config = dict(
    spec_augment=True,
    depths=[18],
    init='kaiming_normal',
)
Rows from block 11 of a small multi-label audio tagger, named by matrix and row number. Each number is 128 + 32 x the weight over its row's rms, rounded and kept within 0 to 255. All counts start at 0. Numbers have three digits each.
Before each channel's rows are labels from the 100 clips, of 14976, where the channel reaches its highest value: "responds to" is what is common among them. Only what is clearly more common there than usual is listed. The data: single notes of musical instruments (NSynth). In brackets: how many of the 100.
# c30: last pointwise conv (model.blocks.11.c3.0.weight, 384x384x1), inputs 128-255

responds to: octave 7 (98); keyboard (47); mallet (27)
c30.30:093121122171139023092101104056124131134112145135120118176089141056097143079127140109071110091143108098077106185120086180089127139114074070124132109137134122103142165070173130069128106100075148088124140144104144088073125085122175070090118151157089177082059062176128111134117110170138131108100109101114190054101142073127156141042088111154093159143094132143106122167095179157118137137138

responds to: pitch class B (56); octave 2 (51); mallet (36); note: B2 (30)
c30.151:074096142174086149106095140105145143111134116149133114103155091155097133120135095133144193102145146038095157134073123080145137132121118167126115157124089137117156008157137122102040121140145093135089158082151102162143141115135132127100154126102142188108095100108186113167125081174099094115100111103088103106153201118107147129146126117133094167139092155084103107147117112143109110115134

responds to: electronic (72); octave 4 (48); guitar (36); instrument family: keyboard (36)
c30.184:090109167106148088126163088151110115190105062123123141102101100149118138114105129116116082118111105100159124121111142155165061080097090140131137139101180182140129135157140121141161090131162093143081129120116131186093140114141120137176141137153110131108076129134076141089144084147119117119062108076099086086162188102090094135106092105089130064179173190088077114171187144066102117118091

responds to: acoustic (97); string (79); octave 6 (41)
c30.39:138118131116066120108160176131114206084100122102105173067152105111138124109103126086106144132120099106089123184123126161088138146110113115101105112135098144130084107145131076089118109100117142132172091117089129145073114165143090086123147067054048122115119107117125193123179142127098122112140148126086087088094113119086131135099103094107150120105164090136101124062167145100166077109086

responds to: octave 6 (76); pitch class G# (33)
c30.158:120077133140099141068123158124186128100121165176149072071109132130138135112141133116141097165121092101122142165161100125075125133134129147142084116128153103154072074116082136095122155131156171127117083111156136112134090110150104170121173017121148052082124105133132111101146121137170125096127128122055092116137068086130090160124133166122102152114060095168174119096157041108145098107091

responds to: pitch class A (66); octave 3 (64); note: A3 (33)
c30.324:099119113175089114102141099096178110105129120107102120128071071061117176114107177111157142103144119040150146150099113116127128139160130072110093092106117134110124112158078161128108173121122160134124148118108118114121069099109119121078128069122085141096082106094173144157113117125114142113135149081087064157075168086067150122076109163176133098118151131155124151219102188207146128125157

responds to: octave 7 (68); acoustic (60); pitch class F# (27)
c30.108:057084095029105130096170040141083159101103122150151075095083076100178119127145075125209067015077086071131139167119100153159133086169076125147113136193185161131129154161159098093139154114163148115116127122103152107154126102111201134155121163171072114141166079138148170149142128065157134123118140116153132142094152065129092152127109135129108131185171100114135151122108172120122084153093

responds to: acoustic (84); octave 5 (52); pitch class G# (34); note: G#5 (27)
c30.77:102105087103122134127119124082189169147161109123082127110134044048116106098109114089120098114054134078129087154115103124064080135110066085161101106085136124101097080134115122114126128119112128145079149171087116135074055100104103117128098077125115167163157120140126152113124113168119116137084126129118097133087092134114123123086068088083096146120097087132073145168062143175095133093104

responds to: octave 4 (58); pitch class A (34); pitch class G (30); note: G4 (27)
c30.279:070060147165170103114160118183106063090049152136138138108086144151122091141136106127171117087107090035137158101067122132114130105137156118096108116134141099144130098158085135096087107156148128134136064102134135142144108116116093068130198108094095119091109115056179152133135169121165095127121109112153096116114110136109089098085144080119121106078092172105141114119116156121133134088060

responds to: acoustic (98); string (35); reed (33)
c30.300:133067150090089152100205131178135151112103150096155126082119107098148102129169141120182135096116115112146092138131145125152109083145108064149125132143139143125190167147080135110083059131148069115131087105117091130160140049081127089126102155083096113089124113154112205120059102097103112170081121081105080076073123089139087077100134089142217133185100115132140163067089123094102137146105

responds to: octave 5 (86); organ (52); pitch class: G# (43); note: G#5 (40)
c30.251:161179106140142183152132157191099193167100151180113137149100135110130103103112134131253090138141129153142140101134137141107118109121164130116115175163142153182205124126110180180172132169157197115116108095162077134106110120064151110119102123123096109163132141157103160147140108168159124160140100077157119132177144181134114088178150140058117146230111105103129145115094118095097150164170

responds to: mallet (87); acoustic (80); octave 4 (43)
c30.285:101035138121135182117108081166075129116107165086111118112116134071090121095051113174164129052125090108133114197172138052139116093134162097155090088102088070080096083127100110224117152179117133095101122112094108110105125128104123109089127163104075130091067098116145143087135132158118088107086128089129113093065108077148176066100097046122105150104136138125121096157080122153093121123117

responds to: bass (59); octave 1 (44); octave 2 (42)
c30.69:048160086150120171074120124046157181082111193090091117111098156095184151120054144113101100139143118085171127110087094067106143139156142072126160115102173131124090109119167121086123124134112111120114145113036067085129107110119131127091130133116077090135115104131141110085126056116115146169117110073135098097106147078088140128086139078138029177112117126132122100138117152155128117164139

responds to: octave 7 (55); octave 6 (45); keyboard (35); guitar (32)
c30.128:124120119164204100120133107109135123097140152192143085111082098093148075088093098148080145146145115113101182105125125155126105105071107106109045117137062127144113106157066079074090134130129107134153045127130105127147132176129092112105181126110069094160133152183073132145113110185116112133184119168147123160111131129085093080137122153158158056079137113120135121081165091105134152119072

responds to: bass (47); octave 3 (46)
c30.378:155172141171088126110061144139101084111112181102120128132155123079136144145128162095203109111111123107129150124115117109095089106108083099086157128148139122121078102157153116063152170147147108090088137075112092119084090096138153107148170107127103143122149107159127127155171074148069106127168112088100100131126136087093087117149115139167106169115090105142187077100142115113114085145105

responds to: octave 2 (78); pitch class A# (33); note: A#2 (31); pitch class: A (31)
c30.299:060086091107128148113109131112109114112150122078127167111066097142127108129128110131160143110159090074110129073097132112145139068175156094159104095146108123116167137122172091130130109178144133147103160160168055047096128108177142181121121144122099142099124079137136075134116127109083113143061110130081066050119140138127115151060103130143115132125126130148115105159136123101134118103141

responds to: organ (100); electronic (100); octave 2 (45); octave 1 (37)
c30.264:171142142144123100090065104129072118137109120119090109107113093107140068087083104141137150103065093110136060099171064104124112094087055100064140089165060171108116110114116107096115083141075164102139139135100124092081064066159117119075102091102124074115115115163128107120166128172108139124136128098103123151139133149132069136052082152119149151193149113103104083124101157228078122133139

responds to: organ (58); octave 2 (51); pitch class C# (47)
c30.102:139131189127150158104120141145144119109131133122122129098132145138112122092107067108155174107078101097132112153164166105089115086103080101121090106125067058174114090170153115133069129126110172150074109127056163113143133098167136042122085032148135125081134138141139148046156119061113121101113085089120170132141158135165079125125148134116110111123106108113143130156164097162110111110120

responds to: pitch class B (57); octave 2 (35); note: B2 (33)
c30.157:096106098098156099152127101050148125135091128140059119138116109186097161064104128097131076044181092103083166098114135160187183136100081138133122148111105109079138122123085094106103102101133169167092149091143138137131143098139093107108128053132148125114128100201140128124120099167137134125049142142059112119150137126089073101100148114119136140135091132116138086110112075128168162089136

responds to: octave 6 (72); guitar (30)
c30.242:096109129217122124105087080124076102091134116105119151128143104099146089061114154085159180092107113111113092128148124146088094083118133100141123092143122169124103130101122156115186067081130164101115116111118154124132164163139159141105147110045106086109123123019103106085097122125121087057161155128102140110040103138116114134109087104129102143112115127087157114105119122132128075147082

responds to: octave 3 (44); octave 7 (34); mallet (34)
c30.92:142103130093104087113184078132135104100135139176105136117087105108155123046117110120106123147139122133187140118051158094126112138097157082138137137145159127131089123093148077153124127104113090077119107100127137085098117121165145134145172122073096065124112168086104068080134083114108105092111098143165137139120102108121114131181156127093087137089181109132138101056177077098099144138148

responds to: electronic (74); octave 3 (43); octave 4 (42); keyboard (35)
c30.315:108077125143094134142109142113103120081122131099102162094063121087153112118114173087151145108092132146193130127144114124093114045108172123146143116152127106098142129058114091135152196089137099135112096074087123122159070115158116076147127148083069051105122116116117137138132138158122099050113145073062087107111104168090156162125132077162124108159178176086115117109086108106092069083170

responds to: octave 2 (54)
c30.99:123118172167088161100220109148060102111138112142134082125107097089147073102134085084101072122083147126110098092102124096121125091117139125114145096084124106132162162133085125108171061145178129112074076149152111093084101133134122146150106191107123081145101146074161113129136126105087084173090106158108117127115092117121076106129128059074140180116091108172147172111138114131107103115128

responds to: octave 7 (57); pitch class C (51); mallet (41); note: C7 (32)
c30.183:109058138141120145090134111140141126101112166130119144054098083130146124065127079142146141113085129078112110154075152164117143131133108112107099111060142095137106108125140101172129113131107121177126163128068143109112091125050076065064163122104126139093079073147101168098106152145075132104129073098066101114113067151057165089091123099094070112137186151116118125138149122144099161151086

responds to: octave 4 (59); pitch class C (44); pitch class A (41); note: C4 (28)
c30.13:162101120111097165077106086102120145094173133095105148166106053121112130068118161123122173103143127134153095079131174180154142097143081119090136179158143142132165105044148125139160062151153114144101124079081051148107048114138126120190116106111100121107099082142090157144113120154067124075075084097134160102112130165117134088129122116180119145150106111098139124162070134112116103113190

responds to: octave 1 (61); guitar (45)
c30.140:106150160144117111110134102104130169113122097087183106091103064142116096094090119118165097120147138128149119090125112189159181099146163119110131150185207158127086163124182142072179155165108150113124129133151136121119094091110137112161128139110148162090122106089094108086132114121131104136100140187108144130090144110077228136098126072136130148122146090087129116111132082083129096095182

responds to: electronic (74); octave 4 (49); guitar (41); pitch class: B (25)
c30.81:131126109135094132112133137102136064167141099094105123148144132106124120113117131135116100114134122125189130182062098055184079097123143091105170097062075199122168105134134146138153121073083106141102144145100112136110174060117110119143132148073077224112172122113129118111117173139094131141095092128135095083135135108079163170135112109105104152156144166079120106167129120109073175124172

responds to: octave 5 (86); organ (51); pitch class: G# (43); note: G#5 (40)
c30.16:102131145114092077104125140154134161137135097102093191131159100142068091035118142130133106160090129084092141173139119127084132177111109158112087112129140106138092103114158125074127108096128147134106040183077123070067075192074170122106136082130147094075107090111129102095119095089092106108134112093081138116108078096168083112123104085075100147145102143075175118147132120117094091138151

responds to: octave 3 (46); pitch class F (41); pitch class E (36)
c30.347:133140126144098128088130111107046109120164104104108141096159132088075141093082146164154105109163101120161135131122113097105138053120087104134096150127082140160140111128119126145113100075156194112110157086142125118092077130097134141070120108089127160105114146122097147071079105152114077148124052106087161048093127110090088088144138144104111129108122138092125110153100136055139120112099

responds to: acoustic (98); reed (34); string (31)
c30.123:139055077179158169097139111171087065123105140107098104132123167162111144119142107050163132107092145086140121122151128146135101097115127102088158141147140177169146129101110152183174074127116129122132123106127132106120128101096127078177100103091112104117149051191146187126076133130114138106180074084117114140124151095074152049132135133102121099225133110109157133109127136108129131162101

responds to: octave 3 (68); pitch class F# (43); note: F#3 (38); instrument family: mallet (33)
c30.22:125136075155105124102126099088161123135130140129147176164149106116141076102128165139108087122116131138152123184134111143108118140090083116150064127138144065097093167128091144156111147136056103143113111140085112151094108125150104130093157090082161150113132147108098096128101125128140085091104157111046085102141094085097107097096128083114131109096142185112142117136164104110133124086092

responds to: octave 3 (99); acoustic (68); pitch class G (58); note: G3 (57)
c30.54:172092146101127106094116087094215131165110088141130088083111087093150144135117093107152115139132074158156074161085082090064122152121075055089151145080106180121159130160071144159138153145120164116075112091143117135154120117105082129124137067123134110125090125121105165126110141176157098127175154114116146138140126115054120174119115148087121094091121103115118093107096141122122101085187

responds to: pitch class G (99); octave 3 (96); note: G3 (96)
c30.44:075092175103048069098090103075131060118165133116192140143119111121162137048067105142120099085135114068169085132077103076124095141109079071100142093094121102132126123121088070092099165127083131113104093125113156123134102100091137148122200115159103094149111111089106156092131164084104115089160101153142071120161162115091075127114136137114103125114070114111145111140171101142109126122126

responds to: acoustic (93); pitch class D (62); octave 5 (50); note: D5 (35)
c30.367:133101135136145125116095152143139137144156110095144188113175099137140100130036141158103093170095089123061119107103094107141081126165061128142116154127047121067143118086118154166110123137074141127136096109100111102099100135109095165154128063127097127130087096107130079108064091112108154150103118131060153116126059141124127114119079106104135157136133115127147141086111107136137112108144

responds to: octave 1 (53); octave 0 (47); keyboard (46)
c30.19:107091157065119149116129147098112147168138184096114170100123081121171109138069144076140125181086117093151115124074135111071046165153118101114109138076150162092119119120139116147146148096119102161079234094151069124106138096078117091165178083086098127145147057136117129102086103088142098129142117114161134080103169144106166140112120114131090145170137152101093175134138153143127100136104

responds to: octave 4 (85); pitch class A# (46); note: A#4 (43); instrument family: brass (30)
c30.253:149141116129088171092095148108114121142094119059066169148103098161170110087133111110123161140130114076099159125118133118126089052086121145108070105122066105082136126097091148104109112127185087142079101080055121082119094088134027123091151102087064137138126104102195177148061129067096125083068054139123121085130169190143094099113138075144069115169160112146113116122067176108145075168141

responds to: electronic (80); octave 3 (55); organ (34)
c30.266:117138124095097077129109111136163110122105132116145129082078086092132176126110166156147113101176137143141114136152102151119173123113142146122145091127120085101139208148119150115115144126103128133111162087096119120107138114111102100149151143126051120074120094127141146086123125149124123136098152137071120121190085096136112170092065156114110163098097106129119083152135135137115154143088

responds to: octave 7 (99); mallet (27); pitch class B (26); note: B7 (25)
c30.167:153146127144110084145197130139112110175128136106099089078152104088179106141146133125090090144053122113147130115110145113127079152090133073088128107109207143148090165128135100079149106115108131148121185054115125111125134126114114068144092171102097137145128134068109132080155159147135097118097124152139139170068101101131167082108157152143118156117125143126122091110136108160139098144133

responds to: octave 3 (61); pitch class A (28)
c30.380:124135194096090109138126134137117164073050047135136116109153104120147120117115168097099124094136124077079086126130109149140124111137131097083059114123094128113117092136092136096110099103168102148118123073098118082131145109107139121162093089103093117052088124105146101097133167108101129119144103118129134129157021098087148144128184144147159197101141113136168135102115133125110098144104

responds to: octave 3 (95); pitch class G (46); note: G3 (46); pitch class F# (28)
c30.273:167111129120116141109058116142134153138102083129191141090109116109117143070119098135134180170126123164178108204105129103136120114094110147139160114141040124100156119160103118130078080125175118089092112137090106155088158119126092107149126065096130139116079128142132125128111094167116080114137154124135150155127145100075086115110111176139150113124148123146162136138137108131184139074119

responds to: octave 4 (63)
c30.134:102079144098123085104141131154122128167165083104101150128117068151121141092145130116155093062132120145127108122123140091143143138202108143145101130100136081108103145088099091143132122126136122111151120091140093101116123065063093081101146156161102077080090100154099131119082116129080091128096156115061098091110117186165127104157072097122077145120135113176086132140097143094145082150142

responds to: octave 6 (51); octave 5 (40); pitch class G# (33); instrument family: organ (31)
c30.356:152089076107117135094171130102168127109109164162125094146131144130127102099138106100134160173095083100152162135106107140178132108112153173121142100128157132108104159118114155105146115113090095134138102128121109131097129155090105158172181149103160051076078106121100138098110054136088139120086153071088077106145122104111076116163143148148142109079156112126130092118133082098148105104133

responds to: pitch class A (78); source: electronic (71); organ (66); note: A3 (34)
c30.110:123114100125128139131092103162098096137106081146116149079103122104179074131063101095115137090069107134111132102098137091130145106149120071146117110136117142083095155103079133085114073150132090092127138083147125129103090066125092160132105080086100131106101086115171113116124177146114093074118169150108135163134093158126099121108069099150106149127119139073135141167126087179063073134133

responds to: pitch class D (82); source: electronic (73); organ (64); note: D4 (30)
c30.131:093095103105119129126169114131146124148102147092120164122098146110110098119148130071109118142135141121082121160097138140109153039114146112130127206130159091111090095059119156166128055085171154126111115146061136128119170156062068098181137037113116100116091115153188147152113123127103083122116112113150146115136144092131095166169152075127080100133150101172155103078089146140134088106107

responds to: pitch class C (36)
c30.31:123103105147131119091062153138104173129152131088137136083108115112140146133122111067146140088115068118097085091118102175124120131165085133153155124116088097157127137126135095176125094122148161138084094093072098099069115074111083080120099101107135094085135058070154158117094119172084129112061089122149097094119082140099135142112119101109122035106152144120177130171130122063078056168126

responds to: octave 1 (48); octave 2 (47); keyboard (36)
c30.261:147080147155178140128166122160124134129081133093114109078190104096155158154112118122106131057135105095128121139081104070103087104141067106104132072102143098104119133132069125156132177117070123114148135131084118093122101111142118097135152096115074091103090111121096104131121164102106128159115093153133124101161141107077180168080118114111088151097139111119101122111124203111083172181120

responds to: octave 4 (55); octave 5 (40); pitch class C (25)
c30.170:043114159172133119110122145139082157096122126113112184148099087102078101115153072153125116139081000141109111058104136180126166132158105108105107139136088147129178177120094137096102116105145126117124113036106130068146130112064115116106092137131130128099153094158103118068090113203151189136097148078110108090107112119085110148087115133135160103078111142082165126167128166163087106125077

responds to: octave 4 (95); guitar (43); note: F#4 (29); pitch class: F# (29)
c30.35:153089144132130128111114086077127065107100117108122128113128079124164144150087154145147078080118122103080142080120082142130139144173065124160119128145146087117155090134123169109111102079136092103113143123133070102082103126145107135149141101116130123107164076097160082121113135094160097120125065099100115131148073147148150142097137103080133075146116094148108103101115156199119110105118

responds to: guitar (46); octave 6 (40); pitch class D (29)
c30.66:090139144091094184123213139120100158147157107114118155110077164126117114105053143149107126090100137138139137112116094099123081102113152071114129102131140103127135112116132169081113050143145124120080131093123068090112112123087096100161152117134122127056078095107162158105112072134071084115072058099138070094082154087105137119105150097112101146089149115183091104146132184157087067144171

responds to: mallet (91); acoustic (81)
c30.366:111117109129106177114109141144152103133034119129051130075118084105120152149114174141115100098083136119118175152154179133140072140071124164152137106124125077064075139158133135129092173111092112093124154124109144114111103098085057127161142097129086102132085105148125111064091124097122110128125141113101122105113099040099048114074067074082162142078171101116136164161125139147092108124087