Weights of a small multi-label audio tagger.
Training: adamw at rate 0.0024, 2800 steps, batches of 64.
Data: trained on single notes of musical instruments (NSynth), 184686 training examples, 1.0 epochs.
Rows from block 3 of a small multi-label audio tagger, named by matrix and row number. Each number is 200 + 40 x the weight over its row's rms, rounded and kept within 0 to 999. All counts start at 0.
After each channel's rows are labels from the 100 clips, of 14976, where the channel reaches its highest value: "loudest band" is the band of the loudest frequency at the time of the peak. Only what is clearly more common there than usual is listed. The data: single notes of musical instruments (NSynth). In brackets: how many of the 100.
# c30: last pointwise conv (model.blocks.3.c3.0.weight, 384x384x1), inputs 256-383

c30.28,132,113,188,202,177,203,173,249,190,136,133,135,197,211,170,282,143,201,208,215,176,202,171,145,213,156,186,175,223,134,123,180,153,176,220,120,119,187,143,184,218,160,238,186,164,163,170,138,174,165,177,106,219,174,246,170,132,174,171,169,193,235,165,229,183,237,105,210,213,223,200,173,179,250,229,196,182,178,231,203,191,186,199,172,192,182,143,166,280,164,174,213,136,116,121,205,228,210,122,177,168,187,208,188,194,117,182,205,207,244,228,173,169,172,148,249,235,219,190,149,175,149,224,157,183,205,232,217
loudest band: 250 to 500 Hz (64); 1000 to 2000 Hz (29)

c30.271,113,142,188,145,194,194,207,146,244,127,269,172,140,148,223,180,184,120,144,157,142,142,185,109,189,168,214,217,232,186,244,230,175,156,220,157,240,169,193,187,178,209,193,259,254,162,190,166,176,215,153,207,217,204,195,194,202,159,199,197,186,183,170,215,174,179,210,251,195,197,232,197,172,260,206,251,172,154,260,234,255,188,191,163,180,185,167,161,217,192,168,177,231,225,172,235,175,233,275,211,194,211,201,188,283,228,188,201,157,188,239,193,171,185,221,218,216,193,199,186,187,111,225,128,230,208,220,165
loudest band: 500 to 1000 Hz (66)

c30.162,196,237,192,212,238,134,182,194,153,161,198,181,234,213,165,174,165,213,194,198,181,196,216,181,194,184,213,143,164,236,191,99,179,202,225,205,198,164,269,193,180,208,212,178,204,281,232,191,157,225,164,155,263,209,161,137,204,209,231,90,185,177,171,283,139,266,163,219,222,229,206,173,216,192,238,212,187,273,185,177,206,188,295,251,216,137,173,205,215,151,267,126,217,251,183,225,210,252,133,179,159,231,151,199,243,274,213,286,246,202,237,234,264,199,150,227,158,272,191,249,183,155,175,182,185,184,218,162
loudest band: 1000 to 2000 Hz (37); 2000 to 4000 Hz (25)

c30.188,163,207,222,246,173,160,191,149,309,227,218,231,172,231,192,200,185,177,223,184,236,191,180,190,250,173,191,197,251,240,182,222,188,154,176,195,184,221,200,196,181,251,162,297,201,202,169,207,174,190,173,223,150,171,136,200,219,224,209,212,177,221,341,202,174,193,200,236,214,189,280,227,126,220,175,151,199,151,177,199,218,208,195,105,201,202,178,191,202,218,176,202,162,114,107,207,169,172,195,202,187,206,197,261,254,209,219,189,226,174,159,175,192,167,160,186,247,145,178,174,188,193,209,209,156,276,206,163
loudest band: 1000 to 2000 Hz (56); 2000 to 4000 Hz (33)

c30.35,156,232,148,235,200,171,152,174,124,143,264,194,173,182,158,235,127,181,177,205,124,218,201,181,195,121,228,113,232,176,156,179,174,216,189,213,198,170,238,202,285,194,148,228,187,187,186,217,163,159,240,181,178,193,245,128,220,203,188,146,224,245,191,180,192,219,167,182,169,228,125,188,175,186,205,180,205,174,229,234,250,261,194,187,233,165,176,122,238,166,222,187,235,171,191,194,180,229,157,180,181,157,164,143,219,167,154,199,204,237,206,210,212,196,203,180,163,178,146,192,211,237,248,333,134,206,247,186
loudest band: 2000 to 4000 Hz (43)

c30.135,143,243,182,222,203,198,195,181,168,213,209,168,153,237,183,198,204,202,195,201,130,176,173,183,255,188,223,225,241,264,198,239,179,162,204,186,220,144,108,231,255,235,207,198,245,149,250,196,217,244,149,188,121,158,150,164,168,176,137,219,180,265,226,191,158,168,144,237,209,241,225,216,203,198,179,230,152,220,226,205,159,241,211,257,207,245,220,229,237,238,209,218,273,201,243,204,196,196,224,220,208,140,198,185,210,192,224,148,184,139,193,195,213,214,108,206,203,166,202,243,168,189,125,237,173,236,214,180
loudest band: 1000 to 2000 Hz (69)

c30.146,248,213,187,268,281,156,191,214,133,161,213,260,240,195,215,160,236,163,185,188,249,192,199,235,196,181,175,197,230,187,192,158,251,189,174,245,174,178,229,195,225,139,242,276,195,296,207,269,210,169,200,219,293,204,208,248,217,178,222,218,217,167,150,278,171,233,104,154,222,217,183,146,170,196,168,231,214,287,200,160,255,176,274,175,225,164,214,218,206,186,251,215,188,263,161,200,200,181,199,211,241,119,160,184,176,227,140,252,135,231,186,237,203,208,219,176,218,207,198,232,228,217,137,310,180,259,195,213
loudest band: 1000 to 2000 Hz (32)

c30.159,207,224,155,220,198,178,154,202,225,242,217,229,197,160,192,238,197,177,193,156,196,246,239,163,167,239,277,166,252,132,243,193,236,157,201,229,284,200,219,199,151,187,166,179,315,223,242,216,202,201,231,213,224,219,154,172,207,222,181,190,203,165,171,226,249,178,170,101,130,166,254,226,253,148,119,217,186,179,102,209,196,165,157,101,163,223,185,214,188,212,120,200,167,191,136,237,232,170,178,202,142,154,156,213,105,260,162,135,165,217,222,176,205,154,229,127,220,180,168,246,184,218,208,186,187,242,156,184
loudest band: 500 to 1000 Hz (39)

c30.318,239,240,166,146,152,128,156,234,205,160,171,165,242,181,197,167,250,251,169,187,157,167,243,195,152,147,146,206,202,154,191,210,131,156,194,162,140,214,208,220,234,222,152,230,226,202,218,275,237,173,197,181,217,153,216,143,251,191,178,229,188,243,180,210,144,257,203,169,201,222,230,169,187,171,159,265,289,188,164,200,222,193,159,169,211,209,212,179,197,214,184,198,171,221,249,176,208,169,203,133,168,219,180,212,231,265,132,188,217,170,235,240,159,241,154,190,166,203,207,213,211,228,224,165,206,167,269,97
loudest band: 2000 to 4000 Hz (37)

c30.74,166,164,117,159,199,221,169,241,205,269,195,216,179,238,236,213,219,74,191,164,158,178,157,140,181,153,211,164,202,216,199,257,155,155,190,190,223,223,137,229,201,187,226,175,193,185,205,183,169,218,270,197,240,222,215,199,155,180,217,175,181,170,136,253,172,205,292,194,171,181,231,223,222,166,199,271,186,135,208,251,215,213,234,171,172,110,223,233,211,174,156,199,154,236,202,183,143,259,228,240,189,193,190,171,244,217,202,260,210,160,168,156,172,206,139,254,231,257,171,222,193,193,203,242,148,236,251,198
loudest band: 500 to 1000 Hz (57); 250 to 500 Hz (37)

c30.58,251,185,166,260,165,177,138,230,252,238,204,188,159,211,210,223,183,260,233,245,129,156,210,117,226,182,164,218,247,159,191,188,181,194,169,168,163,95,210,171,245,141,193,180,284,191,274,259,205,266,179,195,212,199,222,188,275,218,161,193,250,196,159,247,137,230,178,252,242,220,192,175,124,245,190,180,180,180,181,166,230,273,201,62,217,170,152,166,158,149,125,193,224,170,150,168,159,222,197,213,181,203,174,205,231,206,188,162,189,217,174,156,225,160,160,216,206,163,136,241,136,179,238,213,164,182,175,168
loudest band: 2000 to 4000 Hz (37); 1000 to 2000 Hz (31)

c30.282,159,198,215,184,172,241,193,260,245,270,248,221,134,208,218,257,192,195,198,199,198,192,256,166,160,241,235,217,175,224,206,268,196,198,141,224,160,181,121,216,111,130,181,228,202,180,187,201,172,202,170,201,174,202,110,143,219,188,227,201,189,201,284,188,192,155,197,195,210,244,176,215,175,176,201,211,260,96,138,140,174,179,196,172,218,233,222,209,254,234,69,232,167,204,237,293,166,227,225,212,214,215,192,136,169,236,196,139,233,156,213,211,247,149,225,239,120,178,178,219,213,168,145,238,166,285,117,165
loudest band: 1000 to 2000 Hz (54); 2000 to 4000 Hz (26)

c30.373,219,166,220,219,234,151,208,201,140,198,157,185,257,257,157,222,149,137,124,196,218,179,250,176,160,190,239,170,213,230,151,206,187,225,177,204,188,196,110,147,255,156,230,204,259,174,267,158,196,270,221,218,234,146,271,163,191,195,211,155,205,177,268,224,221,203,161,199,155,188,202,207,183,214,197,167,145,204,268,158,250,234,173,254,177,150,195,133,191,168,219,194,246,274,133,264,148,166,230,190,116,160,157,167,242,220,143,185,187,189,202,164,214,198,287,228,208,208,192,135,168,185,204,192,235,190,195,190
loudest band: 2000 to 4000 Hz (44)

c30.241,125,195,150,163,197,163,232,221,185,210,233,198,136,207,171,204,209,177,202,122,150,164,184,136,185,159,220,170,197,120,169,185,221,179,154,179,211,220,171,175,120,164,185,180,265,244,178,284,190,210,223,213,242,211,256,195,180,145,174,188,178,174,159,228,157,214,236,171,110,246,235,176,182,206,216,308,288,275,229,145,205,180,257,169,195,160,184,249,133,189,214,176,160,205,189,172,210,212,225,218,205,151,194,205,251,273,218,251,203,59,207,215,181,205,217,164,203,110,193,221,187,184,227,210,133,269,206,155
loudest band: 500 to 1000 Hz (41)

c30.212,155,199,222,133,225,212,243,117,224,160,138,198,158,181,225,188,192,212,208,189,200,227,180,234,231,238,236,214,179,199,164,266,210,197,207,200,234,206,118,218,114,218,242,167,208,188,180,198,176,257,233,132,170,208,276,186,124,182,177,221,184,196,201,139,215,245,310,215,139,214,233,218,149,184,233,161,202,194,194,252,226,228,176,179,212,199,204,177,206,231,185,213,172,243,211,170,181,261,214,256,189,197,143,205,303,214,246,254,271,161,177,160,183,170,286,287,221,202,236,192,179,222,243,225,207,174,247,158
loudest band: 2000 to 4000 Hz (92)

c30.34,206,204,204,205,156,169,242,189,151,172,218,207,218,241,240,238,204,276,141,210,81,206,166,126,230,169,166,245,221,132,225,171,207,172,175,211,186,182,155,163,302,260,249,180,219,213,317,267,231,168,252,261,179,207,259,196,227,196,212,202,159,193,86,205,191,209,120,227,162,180,188,179,149,230,124,117,228,280,168,168,187,200,172,105,258,206,169,187,236,247,205,130,185,217,206,83,154,152,144,210,174,204,201,204,132,159,146,206,161,138,163,122,165,254,179,247,269,232,210,251,235,261,190,242,124,179,273,211
loudest band: 2000 to 4000 Hz (42)

c30.6,109,170,207,207,192,248,191,169,191,243,261,196,129,244,206,234,153,159,237,190,187,236,164,189,221,223,202,217,148,249,250,274,230,188,163,194,180,251,190,203,140,206,187,265,199,210,187,184,216,228,169,210,205,211,203,191,169,123,151,205,146,268,230,220,195,263,234,197,211,197,167,203,205,237,207,216,240,275,197,155,261,195,248,231,175,176,223,181,232,215,246,205,278,193,160,236,207,234,195,216,189,135,152,214,279,210,220,252,214,261,204,203,174,153,206,156,211,94,201,195,225,209,262,158,217,248,206,148
loudest band: 2000 to 4000 Hz (53)

c30.324,206,215,146,182,235,199,160,222,156,235,244,136,221,266,133,195,165,232,218,180,279,218,243,225,110,162,186,215,237,172,168,185,211,257,186,204,180,231,210,158,230,155,138,156,148,198,177,180,161,204,195,223,169,143,246,187,175,128,194,169,268,197,175,187,150,213,81,190,168,231,126,191,143,207,216,224,210,191,158,254,172,226,225,132,161,120,214,175,139,157,168,229,218,176,198,171,172,201,221,192,229,149,104,178,254,158,156,160,236,208,151,193,177,171,232,297,161,129,174,225,177,206,212,298,177,218,242,165
loudest band: 2000 to 4000 Hz (33); 1000 to 2000 Hz (30)

c30.96,187,111,186,198,187,233,158,191,173,188,200,151,248,222,159,252,201,218,207,175,160,197,169,222,168,215,218,218,193,205,223,207,162,252,186,239,181,204,254,203,245,227,204,164,131,152,178,233,183,182,167,216,137,188,163,154,178,210,161,145,187,164,192,100,255,250,158,144,166,204,144,189,216,123,145,110,200,170,144,122,233,175,184,125,220,203,166,123,187,114,236,198,161,212,170,229,158,182,220,158,185,175,203,135,174,185,179,161,198,230,127,159,180,196,251,211,161,90,157,195,210,182,173,176,179,176,220,148
loudest band: 2000 to 4000 Hz (46); 1000 to 2000 Hz (41)

c30.288,211,219,190,287,140,168,156,177,212,221,224,200,244,230,178,207,187,165,189,221,243,289,221,233,236,192,222,142,236,201,157,187,149,166,188,189,180,191,178,165,194,219,185,178,182,163,199,165,231,159,207,231,195,156,154,219,175,118,193,127,141,156,199,161,175,243,190,222,221,204,220,190,151,215,173,151,146,213,232,227,148,180,245,209,164,237,237,155,266,208,213,189,184,237,178,238,140,242,187,208,229,198,193,171,208,203,128,43,204,231,230,132,184,201,213,283,150,173,168,208,244,243,193,221,229,136,168,203
loudest band: 500 to 1000 Hz (53); 1000 to 2000 Hz (29)

c30.315,262,211,199,181,218,214,190,198,196,223,130,259,139,196,211,296,171,206,235,162,216,199,188,171,212,202,236,212,178,151,161,191,193,248,197,182,231,165,180,211,148,197,225,275,233,141,136,200,163,213,186,242,136,186,176,165,203,222,211,216,200,265,237,141,250,240,200,239,151,263,250,232,177,186,185,174,187,192,254,160,215,207,205,166,170,150,156,210,241,218,219,260,228,256,192,328,142,302,247,199,212,210,187,222,304,264,267,235,244,178,185,198,232,203,202,220,237,144,200,206,218,173,251,223,175,244,194,170
loudest band: 2000 to 4000 Hz (69)

c30.63,241,152,199,255,145,183,192,185,212,220,142,211,218,176,171,137,202,216,174,217,234,138,178,247,125,220,186,206,214,187,194,176,205,142,153,188,249,184,181,152,154,211,221,181,193,234,203,262,255,216,268,222,206,148,336,232,233,179,177,227,154,215,248,191,151,204,175,222,197,209,190,138,145,172,297,207,286,205,219,177,247,241,216,157,247,183,192,176,194,224,169,159,162,139,205,90,216,243,86,194,131,134,137,230,235,223,222,180,241,169,167,184,159,113,210,247,235,226,264,147,143,237,256,174,232,168,156,192
loudest band: 250 to 500 Hz (61)